python train.py --encoder_arch="transformer" --model="encoder-decoder audio transcriber" --dataset="read English sentences (LibriTTS-R)" --train_examples=15625 --gain_aug_db=6 --time_shift_ms=100 --n_mels=40 --hop_length=160 --input="log_mel" --spec_augment=true --win_length=512 --tokenizer="char" --vocab_size=32 --encoder_norm="layernorm" --encoder_norm_position="pre" --encoder_activation="squared_relu" --encoder_head_dim=32 --encoder_fused_qkv=false --encoder_bias="all" --encoder_qk_norm=false --encoder_parallel_block=false --encoder_inner_norm=false --encoder_moe="top_k" --encoder_num_experts=64 --encoder_moe_every=1 --encoder_expert_mlp_ratio=0.25 --encoder_experts_per_token=1 --encoder_shared_expert=true --encoder_subsampling=4 --encoder_layers=10 --encoder_width=192 --encoder_positions="sincos" --fusion="cross_attention" --label_smoothing=0.1 --decoder_width=384 --decoder_layers=6 --decoder_norm="layernorm" --decoder_norm_position="pre" --decoder_activation="silu" --decoder_mlp_ratio=2 --decoder_head_dim=48 --decoder_fused_qkv=true --decoder_bias="qkv" --decoder_qk_norm=false --decoder_layer_scale_init=0.01 --decoder_parallel_block=false --decoder_inner_norm=false --decoder_positions="learned" --decoder_cross_attention_every=1 --decoder_tie_embeddings=false --residual_init="none" --optimizer="soap" --beta2=0.99 --learning_rate=0.0011 --beta1=0.9 --shampoo_beta=0.95 --eps=1e-08 --precondition_frequency=16 --max_precond_dim=512 --one_sided=false --adamw_lr_other_params=0.00084 --max_grad_norm=0.5 --max_steps=6800 --batch_size=64 --epochs=27.9 --lr_schedule="wsd" --decay_fraction=0.3 --final_lr_fraction=0.05 --warmup_steps=200 --weight_decay=0.2 --adamw_weight_decay_other_params=0.01
Rows from block 2 of the text decoder of a small encoder-decoder audio transcriber, named by matrix and row number. Rows with one number belong to one neuron. Each number is 50 + 10 x the weight over its row's rms, rounded and kept within 0 to 99. All counts start at 0.
After each neuron's rows are labels from the 100 texts, of 14976, where the neuron reaches its highest value: "tokens" is the input token at the peak. Only what is clearly more common there than usual is listed. The data: read English sentences (LibriTTS-R). In brackets: how many of the 100.
# fc1: MLP up (decoder.blocks.2.mlp.fc1.weight, 768x384), inputs 288-383
# fc2: MLP down (decoder.blocks.2.mlp.fc2.weight, 384x768, transposed), outputs 288-383

fc1.226:54 47 53 57 40 54 54 50 48 48 29 40 52 43 50 57 51 38 36 52 56 53 64 31 42 52 58 68 59 50 42 51 44 54 46 38 57 54 27 48 45 38 42 55 44 46 64 58 35 60 31 41 56 54 74 41 44 48 54 43 61 37 72 54 47 50 47 52 54 52 48 56 72 54 45 37 57 53 72 75 51 34 64 38 56 50 59 60 59 54 51 38 38 38 41 58
fc2.226:55 62 41 59 37 46 61 52 54 29 45 50 52 42 61 49 71 46 54 55 61 55 24 57 33 40 39 51 40 59 55 64 59 31 46 46 58 54 62 54 54 50 47 43 49 53 40 74 53 36 44 49 61 53 43 62 46 51 39 58 37 58 41 48 60 59 43 48 49 45 33 56 54 43 66 50 30 53 42 59 56 67 48 67 60 58 42 44 59 32 55 76 36 56 65 60
tokens: " " (86); "l" (7)

fc1.183:69 57 45 45 43 64 53 54 38 49 61 42 28 46 61 61 40 52 53 57 42 57 41 51 62 57 50 45 56 44 69 60 42 38 46 47 35 54 54 63 56 32 52 33 58 27 51 44 36 52 42 39 25 67 54 57 52 66 54 44 51 67 31 50 62 53 42 33 54 43 64 55 51 45 61 53 29 46 52 45 36 59 47 40 56 41 48 50 28 53 54 69 45 59 46 42
fc2.183:61 46 76 63 39 53 47 46 60 47 39 72 59 46 47 34 62 36 66 55 59 60 52 38 43 59 55 65 41 45 37 49 76 41 44 46 55 60 42 42 37 46 47 62 62 44 47 42 60 43 69 48 63 47 44 49 51 49 44 56 48 48 45 38 32 41 51 34 49 76 61 62 55 46 45 33 54 45 44 55 60 65 40 66 48 46 70 64 66 41 61 50 48 50 56 45
tokens: " " (90)

fc1.121:61 70 50 60 31 51 41 78 71 40 40 63 32 55 55 46 55 33 43 45 63 43 64 43 35 35 61 46 50 43 40 64 42 46 49 44 67 39 44 54 53 50 47 36 63 48 47 51 27 53 40 45 64 42 58 35 48 39 56 60 46 34 38 60 65 54 45 49 38 55 37 52 54 53 55 41 51 58 45 40 50 53 47 22 45 43 45 52 54 33 33 40 34 47 53 52
fc2.121:46 44 47 56 57 55 46 47 61 57 30 72 47 59 49 53 63 41 45 53 50 58 46 58 52 50 41 42 43 65 44 54 47 67 57 49 41 54 40 62 44 55 55 59 74 62 57 59 48 58 55 36 39 60 36 56 51 50 24 49 50 42 50 61 35 59 49 43 62 51 47 39 66 61 50 35 41 57 48 50 55 40 56 51 47 41 63 41 67 60 48 74 51 52 42 37
tokens: "q" (42); "s" (28); "'" (26)

fc1.453:25 28 48 49 43 53 34 28 53 55 55 59 62 54 60 50 61 52 61 46 36 39 75 50 58 41 54 39 54 50 53 47 53 50 38 33 38 54 50 60 51 39 53 51 47 50 49 65 62 51 45 65 52 51 46 60 57 53 49 72 45 39 61 59 25 34 65 47 43 47 44 37 47 60 43 64 51 56 43 61 37 45 61 39 53 60 58 52 41 42 50 55 52 60 38 36
fc2.453:57 58 56 58 22 62 33 69 53 45 38 55 47 41 45 40 33 70 71 54 58 47 58 41 60 48 47 38 41 57 33 60 36 62 54 56 79 45 46 63 36 47 52 65 51 38 42 42 56 66 56 65 52 59 63 50 55 54 54 26 24 38 45 55 55 63 54 47 47 41 32 44 52 50 54 59 53 64 50 55 49 45 58 61 67 40 49 48 50 57 45 32 46 52 44 43
tokens: "m" (73)

fc1.9:48 53 54 55 42 56 51 59 50 44 48 48 29 57 43 48 44 44 41 65 60 65 53 56 49 58 52 52 51 56 44 65 64 45 40 64 44 47 58 54 71 62 52 44 53 54 35 50 56 23 62 54 52 42 44 47 59 46 41 71 42 59 56 44 37 47 55 58 44 67 59 32 47 56 34 53 52 45 47 40 43 55 47 34 59 58 61 42 69 63 43 46 38 49 39 36
fc2.9:64 50 45 54 58 32 55 53 37 50 35 67 63 50 56 37 61 59 50 45 28 61 62 60 39 47 35 53 66 46 51 32 66 55 79 61 55 68 46 62 38 47 51 44 55 46 44 46 43 66 54 41 63 42 41 40 36 44 51 31 59 24 56 37 36 47 55 43 53 39 56 52 61 54 40 53 45 44 54 57 43 55 36 60 63 39 39 63 66 80 43 55 42 54 53 42
tokens: "q" (91); "'" (8)

fc1.492:58 45 40 41 46 44 42 51 36 60 52 46 46 45 37 50 55 55 45 38 48 53 60 39 68 38 63 42 54 57 71 36 46 48 61 56 64 53 43 62 57 48 32 53 45 53 48 55 37 53 66 49 37 39 53 54 45 67 37 51 62 57 40 63 49 47 55 55 49 61 54 62 48 49 54 34 52 42 42 54 60 54 47 61 45 45 56 46 37 41 28 47 33 56 30 49
fc2.492:57 35 60 51 56 56 64 49 47 49 64 59 63 39 61 36 50 50 54 54 43 48 53 49 52 53 54 52 56 56 56 52 45 39 53 50 53 44 39 47 45 41 45 53 39 59 52 46 38 63 50 60 38 47 48 74 49 53 44 57 54 57 58 51 53 50 53 37 56 37 71 66 59 60 64 28 46 49 48 76 51 36 54 45 59 53 54 48 32 34 43 54 40 69 44 47
tokens: "m" (74); "r" (14)

fc1.331:54 52 42 69 49 50 71 36 44 55 47 45 49 57 49 52 49 41 67 43 43 43 48 38 70 50 51 63 50 56 50 34 42 27 43 34 63 47 53 43 39 29 44 48 57 48 44 55 27 40 48 41 35 37 51 47 54 48 45 45 34 47 51 52 50 65 46 44 39 51 50 31 42 47 44 58 56 51 51 32 27 56 59 59 53 51 66 34 52 56 35 40 47 36 55 55
fc2.331:50 39 46 51 68 67 44 70 55 54 27 46 44 52 47 31 48 49 53 46 41 40 46 45 42 44 46 62 48 51 39 51 51 58 63 71 46 28 57 56 69 60 59 40 57 63 62 65 63 35 56 54 44 47 63 37 21 58 45 23 49 52 55 58 55 50 42 44 47 50 61 62 58 51 50 40 60 69 55 54 59 64 44 40 42 61 55 33 52 60 48 35 51 43 56 50
tokens: "t" (49); "u" (28); "l" (12)

fc1.308:37 40 29 54 45 57 44 59 37 53 39 52 42 50 59 54 33 45 52 55 56 47 60 55 47 56 34 44 41 51 59 62 53 44 37 42 53 53 48 45 51 51 52 62 38 38 46 43 45 46 65 38 60 49 56 36 57 40 56 52 64 61 56 61 51 61 29 37 42 45 61 53 47 33 42 60 48 42 58 40 49 59 43 54 76 36 42 63 38 72 48 38 37 35 35 49
fc2.308:67 63 46 60 55 59 55 51 46 66 37 42 64 66 49 46 44 64 58 50 48 52 64 41 55 60 56 33 44 50 69 36 55 67 44 46 66 48 53 45 48 58 90 51 56 40 53 51 48 51 37 37 46 66 35 48 40 49 45 52 48 61 47 47 46 36 54 69 53 35 45 56 33 54 53 55 31 55 41 40 47 63 51 43 33 49 56 50 58 35 61 51 44 49 43 38
tokens: "m" (43); "g" (12); "p" (7)

fc1.567:67 33 57 67 58 66 49 46 53 48 48 58 46 48 46 49 63 59 43 49 53 52 51 64 44 42 54 55 53 58 48 53 67 41 58 28 47 47 49 50 41 61 31 44 33 50 57 51 54 39 45 52 47 59 36 62 41 57 59 51 33 41 63 43 59 55 69 45 38 50 52 32 45 45 43 43 60 49 66 52 34 65 43 55 62 48 49 43 61 76 67 51 62 43 60 51
fc2.567:44 47 47 39 66 24 42 50 55 57 53 52 45 54 51 26 50 38 52 43 60 51 52 59 60 64 41 54 37 55 43 71 53 57 42 64 51 33 64 49 28 41 58 55 53 57 45 34 48 47 59 53 58 49 32 73 63 50 57 64 48 54 51 62 56 34 34 54 52 43 50 46 46 47 36 35 43 45 61 35 43 41 48 41 46 59 52 63 43 44 55 47 44 47 48 52
tokens: "t" (76); "c" (16)

fc1.488:45 41 29 60 35 53 47 58 59 43 39 50 38 50 62 42 38 54 39 63 47 37 58 51 44 35 61 38 33 38 58 34 38 38 49 59 47 54 46 41 47 57 43 57 49 71 46 59 58 61 35 42 45 47 58 36 46 45 36 45 62 38 54 48 48 47 43 54 63 31 42 25 36 65 51 27 47 59 50 52 51 48 53 66 57 45 67 66 29 80 49 30 46 54 67 69
fc2.488:64 42 54 42 71 48 49 56 50 55 52 52 62 47 38 32 32 55 41 66 25 45 59 35 60 56 56 71 49 41 54 52 45 48 47 31 47 51 49 44 69 46 39 57 49 56 50 39 58 69 74 53 31 50 40 73 33 71 60 60 60 39 46 52 58 44 53 63 53 56 53 46 67 34 59 50 52 54 46 55 48 42 52 47 39 51 50 45 69 38 51 48 60 50 38 33
tokens: "n" (56); "r" (28); "l" (10)

fc1.334:31 56 72 40 43 28 47 45 39 30 41 39 44 39 70 65 51 59 59 53 49 43 43 59 44 43 48 36 32 41 48 42 29 54 57 30 42 49 58 65 53 47 58 53 57 56 54 53 70 70 25 50 46 41 53 50 45 51 53 71 63 35 56 58 42 44 46 49 41 39 58 41 55 56 46 50 47 45 48 39 62 59 50 61 34 61 49 67 58 65 61 25 42 46 43 41
fc2.334:43 56 44 54 51 42 50 39 46 45 64 39 57 56 54 40 58 57 41 53 54 66 45 60 54 49 63 48 60 37 57 45 65 41 46 44 52 50 33 42 45 47 27 56 50 54 45 38 37 36 58 49 60 42 40 42 50 58 56 43 46 40 64 55 65 51 54 62 38 52 43 47 46 48 51 51 52 49 47 58 51 44 39 37 63 40 45 49 44 61 60 40 45 58 52 45
tokens: "n" (38); "v" (33); "t" (18)

fc1.63:57 32 56 56 44 51 53 43 37 54 58 57 43 53 32 77 39 66 49 43 53 47 67 49 51 42 45 37 43 47 47 45 61 56 45 46 44 48 42 44 62 60 42 30 53 48 52 44 40 50 42 35 54 45 62 36 45 57 73 42 58 56 40 58 77 56 45 44 49 44 45 55 58 48 55 52 52 48 59 43 52 39 60 39 68 41 48 53 38 34 58 51 51 59 46 69
fc2.63:46 59 48 48 42 70 48 48 70 44 60 57 43 43 77 51 50 53 58 45 46 36 50 35 42 54 37 54 48 57 60 53 45 43 46 69 54 46 62 64 57 35 44 27 56 48 36 50 54 11 45 45 37 43 43 45 46 43 42 72 48 55 45 51 30 39 37 33 44 41 44 64 40 41 51 53 43 46 37 52 51 44 44 42 48 46 44 65 59 51 44 52 46 51 54 41
tokens: "m" (51)

fc1.384:56 50 57 29 48 57 63 53 56 47 48 47 39 52 71 44 55 63 63 40 67 66 57 52 48 30 62 37 60 52 36 57 25 45 35 43 26 43 59 56 44 52 53 55 64 40 41 45 71 52 74 50 48 48 64 45 55 51 49 56 47 58 39 37 61 56 69 45 62 52 48 38 63 51 59 36 48 55 34 35 24 42 52 42 50 50 54 38 54 38 44 62 50 33 55 80
fc2.384:54 52 51 83 50 25 47 60 46 41 58 66 36 38 45 59 57 46 57 48 53 60 58 47 54 44 54 69 45 50 67 70 49 51 44 61 52 50 45 52 42 40 58 45 49 34 62 60 21 56 40 44 70 49 54 53 40 43 41 58 76 29 46 47 43 54 55 59 45 48 61 61 31 36 50 42 53 54 60 51 56 51 57 54 65 49 48 65 61 63 46 36 33 41 48 40
tokens: "q" (42); "r" (34); "f" (18)

fc1.47:50 59 55 62 39 42 48 45 30 50 41 47 72 63 48 60 48 52 57 56 62 62 39 37 58 48 61 62 45 52 68 61 55 61 40 48 36 59 64 44 40 35 52 44 44 52 43 69 45 43 51 43 50 62 62 62 62 35 57 40 77 73 36 40 42 50 47 55 51 45 46 43 38 34 54 49 48 44 67 58 43 46 39 52 53 56 35 43 49 37 56 53 28 40 22 56
fc2.47:46 58 43 62 62 44 47 55 63 48 45 48 36 57 41 37 55 54 69 56 55 57 72 34 31 60 53 53 47 63 43 44 35 42 53 52 46 35 46 46 42 46 60 58 55 48 54 56 49 48 58 44 65 58 45 39 60 51 57 42 36 41 42 66 37 60 41 48 61 48 43 50 64 51 29 55 59 45 42 47 37 49 47 41 41 37 45 58 12 53 60 43 51 57 60 64
tokens: "q" (62); "s" (32)

fc1.320:54 18 48 57 60 54 48 57 67 50 63 44 53 49 55 48 46 58 52 54 61 58 41 53 57 33 41 33 54 67 51 57 37 40 45 40 48 43 46 43 48 42 41 48 47 52 48 32 60 39 49 26 49 43 36 60 41 52 38 47 67 57 44 31 43 49 44 61 45 56 47 53 55 40 53 41 57 56 35 41 61 53 24 50 35 43 48 57 47 44 48 50 53 57 65 45
fc2.320:40 45 38 52 62 60 49 45 49 38 35 83 42 52 28 58 42 45 27 44 44 50 62 43 50 26 45 47 32 36 36 68 37 57 58 48 50 43 47 51 46 44 50 46 59 52 76 48 37 49 52 33 44 53 48 43 56 48 44 38 43 43 50 55 61 71 47 57 40 49 56 52 28 56 44 38 46 56 58 56 35 58 47 37 48 59 67 56 31 54 52 80 52 50 65 37
tokens: "t" (62); "e" (21)

fc1.625:53 58 49 42 59 54 59 53 53 61 49 64 61 55 45 43 55 58 40 53 70 57 46 61 41 42 50 45 44 66 73 62 55 65 46 54 58 34 56 38 50 60 62 71 42 57 48 55 55 58 38 32 58 57 53 48 47 62 66 54 44 61 52 55 30 62 47 42 43 63 59 50 43 62 36 56 36 54 35 53 51 47 53 60 55 39 45 62 72 49 34 52 32 51 55 54
fc2.625:64 46 33 59 55 48 52 47 45 53 38 45 50 48 57 54 53 60 53 42 60 39 37 48 52 58 52 46 60 56 45 55 50 58 52 48 73 56 57 46 48 48 45 46 61 38 42 51 64 35 41 51 61 38 56 51 41 57 48 45 54 41 37 48 46 43 68 34 61 53 49 32 65 42 71 52 55 41 56 35 39 38 37 41 47 54 53 60 44 62 59 36 54 66 59 51
tokens: "s" (47); "r" (20)

fc1.165:50 48 67 81 46 50 53 57 42 59 66 56 29 57 63 55 62 47 36 63 39 61 45 45 60 56 42 44 35 38 38 44 48 30 39 38 51 35 44 50 53 69 63 46 47 46 55 58 52 37 72 62 36 59 39 61 66 58 50 40 60 48 59 63 25 67 42 73 48 55 51 48 44 47 54 40 60 38 46 53 58 40 54 58 42 45 59 58 36 50 50 55 45 49 35 49
fc2.165:48 52 67 41 41 34 55 51 53 40 60 37 57 51 58 48 35 52 37 46 67 50 58 50 55 64 43 56 49 38 55 55 54 54 63 47 58 40 65 73 45 40 29 53 35 58 45 59 58 58 56 39 64 47 60 31 63 54 59 56 45 67 42 35 54 46 44 55 58 63 54 56 41 52 56 69 57 53 50 53 47 61 56 59 57 60 67 41 64 43 70 50 46 63 48 35
tokens: " " (66); "i" (24)

fc1.49:52 44 43 55 41 41 53 44 61 63 45 52 37 69 26 36 31 47 44 50 53 56 44 57 56 47 52 58 51 58 54 55 50 64 69 45 48 40 58 52 54 48 47 29 43 67 71 32 44 45 49 43 80 56 66 50 63 39 50 48 56 52 63 60 53 67 37 39 63 36 50 50 43 34 37 58 63 54 58 46 47 47 62 59 54 53 60 50 40 50 69 40 49 41 51 50
fc2.49:59 41 50 37 50 54 44 47 53 42 44 71 30 44 69 34 69 52 46 54 54 57 47 45 63 61 50 53 58 48 38 52 56 48 57 40 43 63 42 56 51 51 34 60 34 52 50 60 33 49 61 43 42 49 57 41 53 53 58 39 41 53 62 49 43 49 45 51 44 45 53 66 49 39 65 45 50 39 54 52 38 63 52 25 46 49 52 62 68 69 34 48 48 52 57 35
tokens: " " (77)

fc1.164:45 36 51 39 48 54 51 44 43 62 50 36 50 32 52 42 42 53 50 34 61 43 37 50 38 58 50 49 64 40 61 47 51 51 59 63 49 66 46 55 51 55 54 46 52 47 44 38 42 42 46 51 37 43 61 55 59 53 56 48 69 62 44 57 55 52 65 58 47 43 47 49 51 54 49 38 47 38 50 43 44 68 47 47 46 48 52 45 35 50 32 56 58 57 37 32
fc2.164:64 49 54 65 20 37 51 56 58 54 45 42 45 65 46 49 57 37 62 53 60 44 60 58 50 56 56 54 41 36 59 55 43 69 48 58 61 58 73 51 37 59 47 57 38 61 58 60 40 46 62 56 49 51 56 76 39 41 34 39 41 37 43 55 52 47 51 49 67 64 52 42 43 33 48 54 55 64 46 57 68 43 34 47 41 54 59 55 39 39 34 40 45 50 52 68
tokens: "s" (47); "l" (17)

fc1.646:52 53 55 55 53 60 52 63 38 48 45 34 37 30 54 55 39 65 54 66 57 27 43 50 65 56 51 47 51 45 43 55 43 71 59 57 43 48 51 44 41 57 55 62 59 55 66 60 47 51 53 40 64 37 48 47 37 42 66 71 55 51 53 55 65 52 43 62 51 51 50 62 58 46 48 57 38 67 68 56 48 37 47 41 48 28 76 45 55 50 63 53 48 55 39 49
fc2.646:59 60 53 64 53 55 53 40 61 55 39 50 56 35 33 42 61 44 41 27 47 58 37 52 60 49 36 67 62 46 58 49 56 45 28 46 57 51 39 56 45 56 34 45 68 62 56 57 35 55 60 38 67 42 30 55 43 50 39 28 40 53 60 49 50 43 56 45 52 63 50 44 39 53 52 35 55 50 54 77 63 48 42 39 54 53 45 46 50 48 61 53 58 44 58 45
tokens: " " (38); "s" (36); "u" (12)

fc1.468:49 43 68 45 44 58 60 52 43 28 49 35 70 62 52 52 57 29 52 37 50 47 31 58 47 32 44 57 48 50 58 21 54 56 44 50 44 36 56 54 58 55 50 57 64 28 44 46 52 65 45 47 48 48 58 26 42 58 60 58 55 46 50 55 57 53 37 32 45 51 34 42 46 73 72 74 38 56 38 43 71 55 61 59 29 42 53 61 36 53 54 50 54 47 58 37
fc2.468:42 47 33 42 48 42 44 35 59 42 54 46 68 46 44 39 53 58 39 56 43 67 44 51 62 41 69 51 63 46 46 59 47 49 34 51 37 65 49 52 55 31 36 38 49 54 37 42 58 31 55 41 60 48 49 63 59 56 62 35 41 57 63 51 43 63 41 49 41 55 78 42 53 64 49 51 42 53 47 43 50 42 42 34 54 57 35 24 45 49 66 55 50 53 49 52
tokens: "t" (50); "l" (26); "n" (16)

fc1.754:31 65 55 46 52 49 65 51 60 52 35 48 41 56 46 58 54 62 49 56 53 47 43 65 54 54 55 64 49 48 41 62 27 66 44 46 50 56 60 43 48 60 44 49 49 47 68 62 50 39 49 56 53 42 62 46 40 37 49 66 56 26 43 54 58 67 51 58 51 37 61 46 46 58 60 28 49 52 63 58 61 44 54 52 55 40 43 63 38 46 60 47 49 42 52 58
fc2.754:50 36 42 40 43 44 50 48 57 57 43 53 33 49 60 52 44 43 42 51 43 58 62 33 52 55 49 27 58 36 50 51 62 58 33 56 42 56 54 45 39 32 67 46 35 47 58 39 56 32 51 62 65 48 53 45 41 38 55 46 50 48 39 34 48 49 43 62 45 53 44 36 53 44 69 49 49 37 60 51 54 32 46 61 47 52 58 45 40 56 52 64 61 64 57 49
tokens: "s" (33); "p" (14); "f" (11); "h" (11)

fc1.416:41 68 55 49 52 46 35 41 50 46 41 45 42 46 43 42 60 38 56 50 41 54 43 58 52 40 35 52 41 51 63 57 61 66 56 38 32 60 40 43 42 56 44 46 51 43 65 36 52 52 46 37 47 45 41 40 50 65 48 45 57 54 52 37 42 45 67 51 43 40 47 42 61 63 52 33 40 39 17 45 65 43 33 34 41 45 38 46 55 40 61 64 60 35 48 74
fc2.416:57 39 52 39 41 22 55 55 53 40 54 59 44 51 61 55 55 61 59 46 52 34 49 35 57 52 63 39 61 52 54 59 53 45 44 59 60 51 44 51 41 47 55 58 46 21 46 61 34 45 56 51 41 50 39 51 35 56 56 49 55 54 34 44 44 49 52 58 64 50 71 54 50 63 67 54 53 54 47 53 21 57 43 50 49 52 52 42 65 52 59 50 68 53 63 50
tokens: "t" (53); "r" (15)

fc1.503:56 48 49 44 69 46 35 57 55 46 56 48 42 54 44 58 44 44 54 66 52 56 50 68 24 39 50 46 56 67 39 58 55 45 55 45 41 52 54 40 61 43 27 56 55 52 51 61 42 38 57 45 53 59 46 49 55 69 48 68 56 28 48 47 61 59 38 43 39 42 28 46 37 44 53 43 60 59 46 50 57 43 67 51 51 48 52 45 53 57 54 49 34 44 47 63
fc2.503:48 43 42 36 43 56 58 59 52 62 49 53 52 31 41 60 49 43 45 56 38 52 43 34 51 42 47 69 65 47 48 46 66 64 53 58 44 50 39 59 45 55 42 50 58 43 63 42 36 51 54 54 54 56 47 53 47 49 59 57 47 54 49 39 40 43 45 37 53 55 27 51 38 49 47 31 47 60 45 23 70 30 30 43 41 47 51 48 63 38 40 36 55 53 38 42
tokens: "q" (34); "f" (31)

fc1.133:32 47 28 32 55 49 47 47 52 56 67 51 40 65 65 35 41 44 38 54 41 61 51 42 50 43 47 60 52 67 55 41 30 45 62 46 53 53 44 46 52 50 55 69 49 68 63 64 58 32 39 52 45 52 69 50 59 39 58 42 75 52 47 59 38 38 58 32 49 42 52 52 55 65 44 59 53 60 56 45 62 64 57 46 68 60 44 74 42 42 59 47 43 55 44 41
fc2.133:52 53 49 55 37 55 52 68 63 61 54 34 57 70 58 63 60 36 30 56 38 47 61 62 53 46 60 64 41 57 36 47 48 40 44 43 49 44 67 51 51 77 61 63 46 43 48 61 59 62 39 36 44 66 63 68 57 40 41 52 51 47 65 46 59 50 39 42 56 49 58 68 58 35 57 39 49 53 58 64 34 55 49 53 61 42 78 43 63 48 54 44 36 49 52 51
tokens: "t" (28); "y" (17); "l" (11)

fc1.171:59 52 42 44 62 40 44 58 55 63 42 40 38 63 41 50 41 48 42 67 54 62 51 56 52 52 57 53 52 54 35 48 73 55 32 42 45 54 68 59 41 50 37 48 49 37 48 37 49 47 43 58 47 49 47 59 47 54 64 45 42 62 42 40 64 44 66 64 44 42 51 54 25 52 30 57 28 67 68 51 58 62 41 38 48 46 30 52 39 49 50 44 31 44 44 62
fc2.171:38 63 44 46 63 42 41 46 59 56 54 52 59 58 46 47 40 40 79 53 60 35 54 46 54 45 68 45 51 46 34 58 41 50 54 61 53 44 38 61 58 47 39 39 36 44 48 61 72 49 42 53 15 67 68 48 46 49 36 40 41 55 56 44 58 59 33 31 44 54 62 47 47 55 48 26 43 47 57 52 41 40 36 67 55 55 44 51 49 42 45 26 56 61 60 40
tokens: "n" (94)

fc1.305:56 49 58 42 44 55 46 53 36 42 51 32 44 43 42 51 70 38 66 61 64 50 53 44 40 44 61 38 44 33 42 43 57 41 50 48 42 31 35 49 54 50 45 56 57 45 59 41 50 58 46 38 43 50 35 50 56 68 54 53 49 52 33 56 58 43 67 64 42 54 57 54 48 53 60 29 54 54 57 62 51 48 45 62 59 59 47 48 58 46 59 60 65 41 27 37
fc2.305:55 58 46 46 55 50 63 43 37 34 45 56 52 55 53 57 61 38 46 58 38 52 54 38 69 37 35 47 53 46 49 52 45 58 46 43 45 40 65 35 39 65 49 56 55 57 28 54 48 60 43 42 60 39 27 39 47 56 65 56 42 54 62 43 39 58 49 39 67 45 47 69 47 88 50 44 50 43 64 37 65 59 52 53 48 44 46 64 64 35 56 42 31 37 67 63
tokens: "m" (43); "t" (15); "z" (7)

fc1.306:55 50 38 55 47 63 44 61 55 48 47 37 47 61 40 60 47 40 63 70 53 54 63 57 44 59 63 62 49 66 43 44 50 36 46 52 49 45 52 50 53 67 39 35 52 49 61 33 49 45 44 42 45 62 51 60 46 38 56 48 46 39 53 47 53 22 25 40 39 49 54 44 49 53 36 51 54 60 45 41 47 59 28 30 49 54 64 60 53 66 62 31 53 40 49 30
fc2.306:40 45 50 50 42 57 54 43 47 48 35 35 73 48 50 41 36 52 56 50 34 52 53 60 53 47 42 71 76 41 51 42 53 67 49 49 50 53 40 66 51 61 43 59 45 55 60 51 65 47 50 38 51 72 49 38 45 60 44 65 42 42 37 52 50 52 52 48 32 38 52 36 50 52 57 58 47 71 38 57 39 45 47 48 44 49 69 57 55 37 47 66 56 64 37 56
tokens: "q" (63); "o" (14); "d" (11)

fc1.290:74 51 51 32 31 44 45 35 45 46 48 47 55 54 75 58 63 50 48 54 67 47 51 50 57 50 51 42 59 70 59 53 47 63 39 62 48 53 46 66 55 37 56 45 44 52 59 49 66 46 66 49 43 42 64 63 44 46 51 52 57 43 46 45 73 37 58 27 55 46 36 45 46 44 41 51 54 57 35 42 53 59 38 68 46 48 54 76 51 48 60 59 65 47 36 62
fc2.290:52 37 53 56 46 50 57 53 45 62 69 49 48 35 78 55 44 62 41 45 45 42 53 54 61 44 46 52 53 43 39 68 44 30 52 44 48 26 36 49 67 51 35 51 54 46 65 51 66 43 52 56 46 43 42 38 50 41 58 56 37 48 45 43 45 49 31 38 69 35 54 57 50 42 55 68 49 46 52 38 37 48 47 48 63 34 49 52 55 52 45 48 45 51 44 39
tokens: "m" (26); "r" (15); "p" (14); "<end>" (12)

fc1.694:48 46 43 48 50 51 48 39 53 43 63 34 52 47 52 69 49 64 65 40 30 63 43 69 35 41 39 52 62 47 51 36 47 58 61 58 40 46 36 49 46 40 55 28 26 29 54 51 43 37 44 39 55 35 40 52 36 57 52 57 61 50 38 38 66 35 60 45 47 36 58 50 41 33 47 51 50 60 65 41 31 54 50 64 52 49 59 65 42 52 40 37 55 42 61 60
fc2.694:53 39 67 56 34 48 57 66 36 58 53 56 62 62 56 31 54 41 49 67 59 34 35 63 52 48 46 44 45 57 40 67 47 59 41 40 45 28 48 65 52 41 51 32 45 46 48 41 67 63 55 50 42 62 48 35 61 51 50 24 49 46 46 54 30 42 59 58 35 43 51 48 48 46 50 47 55 39 50 63 55 54 52 70 49 62 65 40 43 74 43 65 48 73 48 56
tokens: "t" (40); "r" (36); "c" (8)

fc1.443:59 54 45 68 33 50 70 60 42 46 50 30 58 36 41 51 41 49 45 22 60 58 44 52 52 42 49 55 56 56 53 46 60 56 39 58 61 52 37 48 57 54 48 44 36 67 45 64 57 39 49 41 48 39 52 54 46 67 53 53 38 44 45 57 47 47 55 60 43 33 29 53 41 56 37 46 49 52 55 46 41 33 49 62 55 38 62 45 50 35 51 75 59 61 67 63
fc2.443:45 60 55 26 49 39 39 30 47 47 55 55 53 49 68 51 45 64 43 54 51 50 37 55 61 51 45 63 36 42 50 31 67 42 70 42 51 43 56 53 37 48 44 49 58 48 46 40 44 45 56 62 46 56 38 34 72 74 45 35 37 66 71 36 59 40 62 53 64 46 52 44 58 40 41 35 41 55 44 55 54 63 51 61 47 74 58 54 61 57 57 42 27 45 35 51
tokens: " " (95)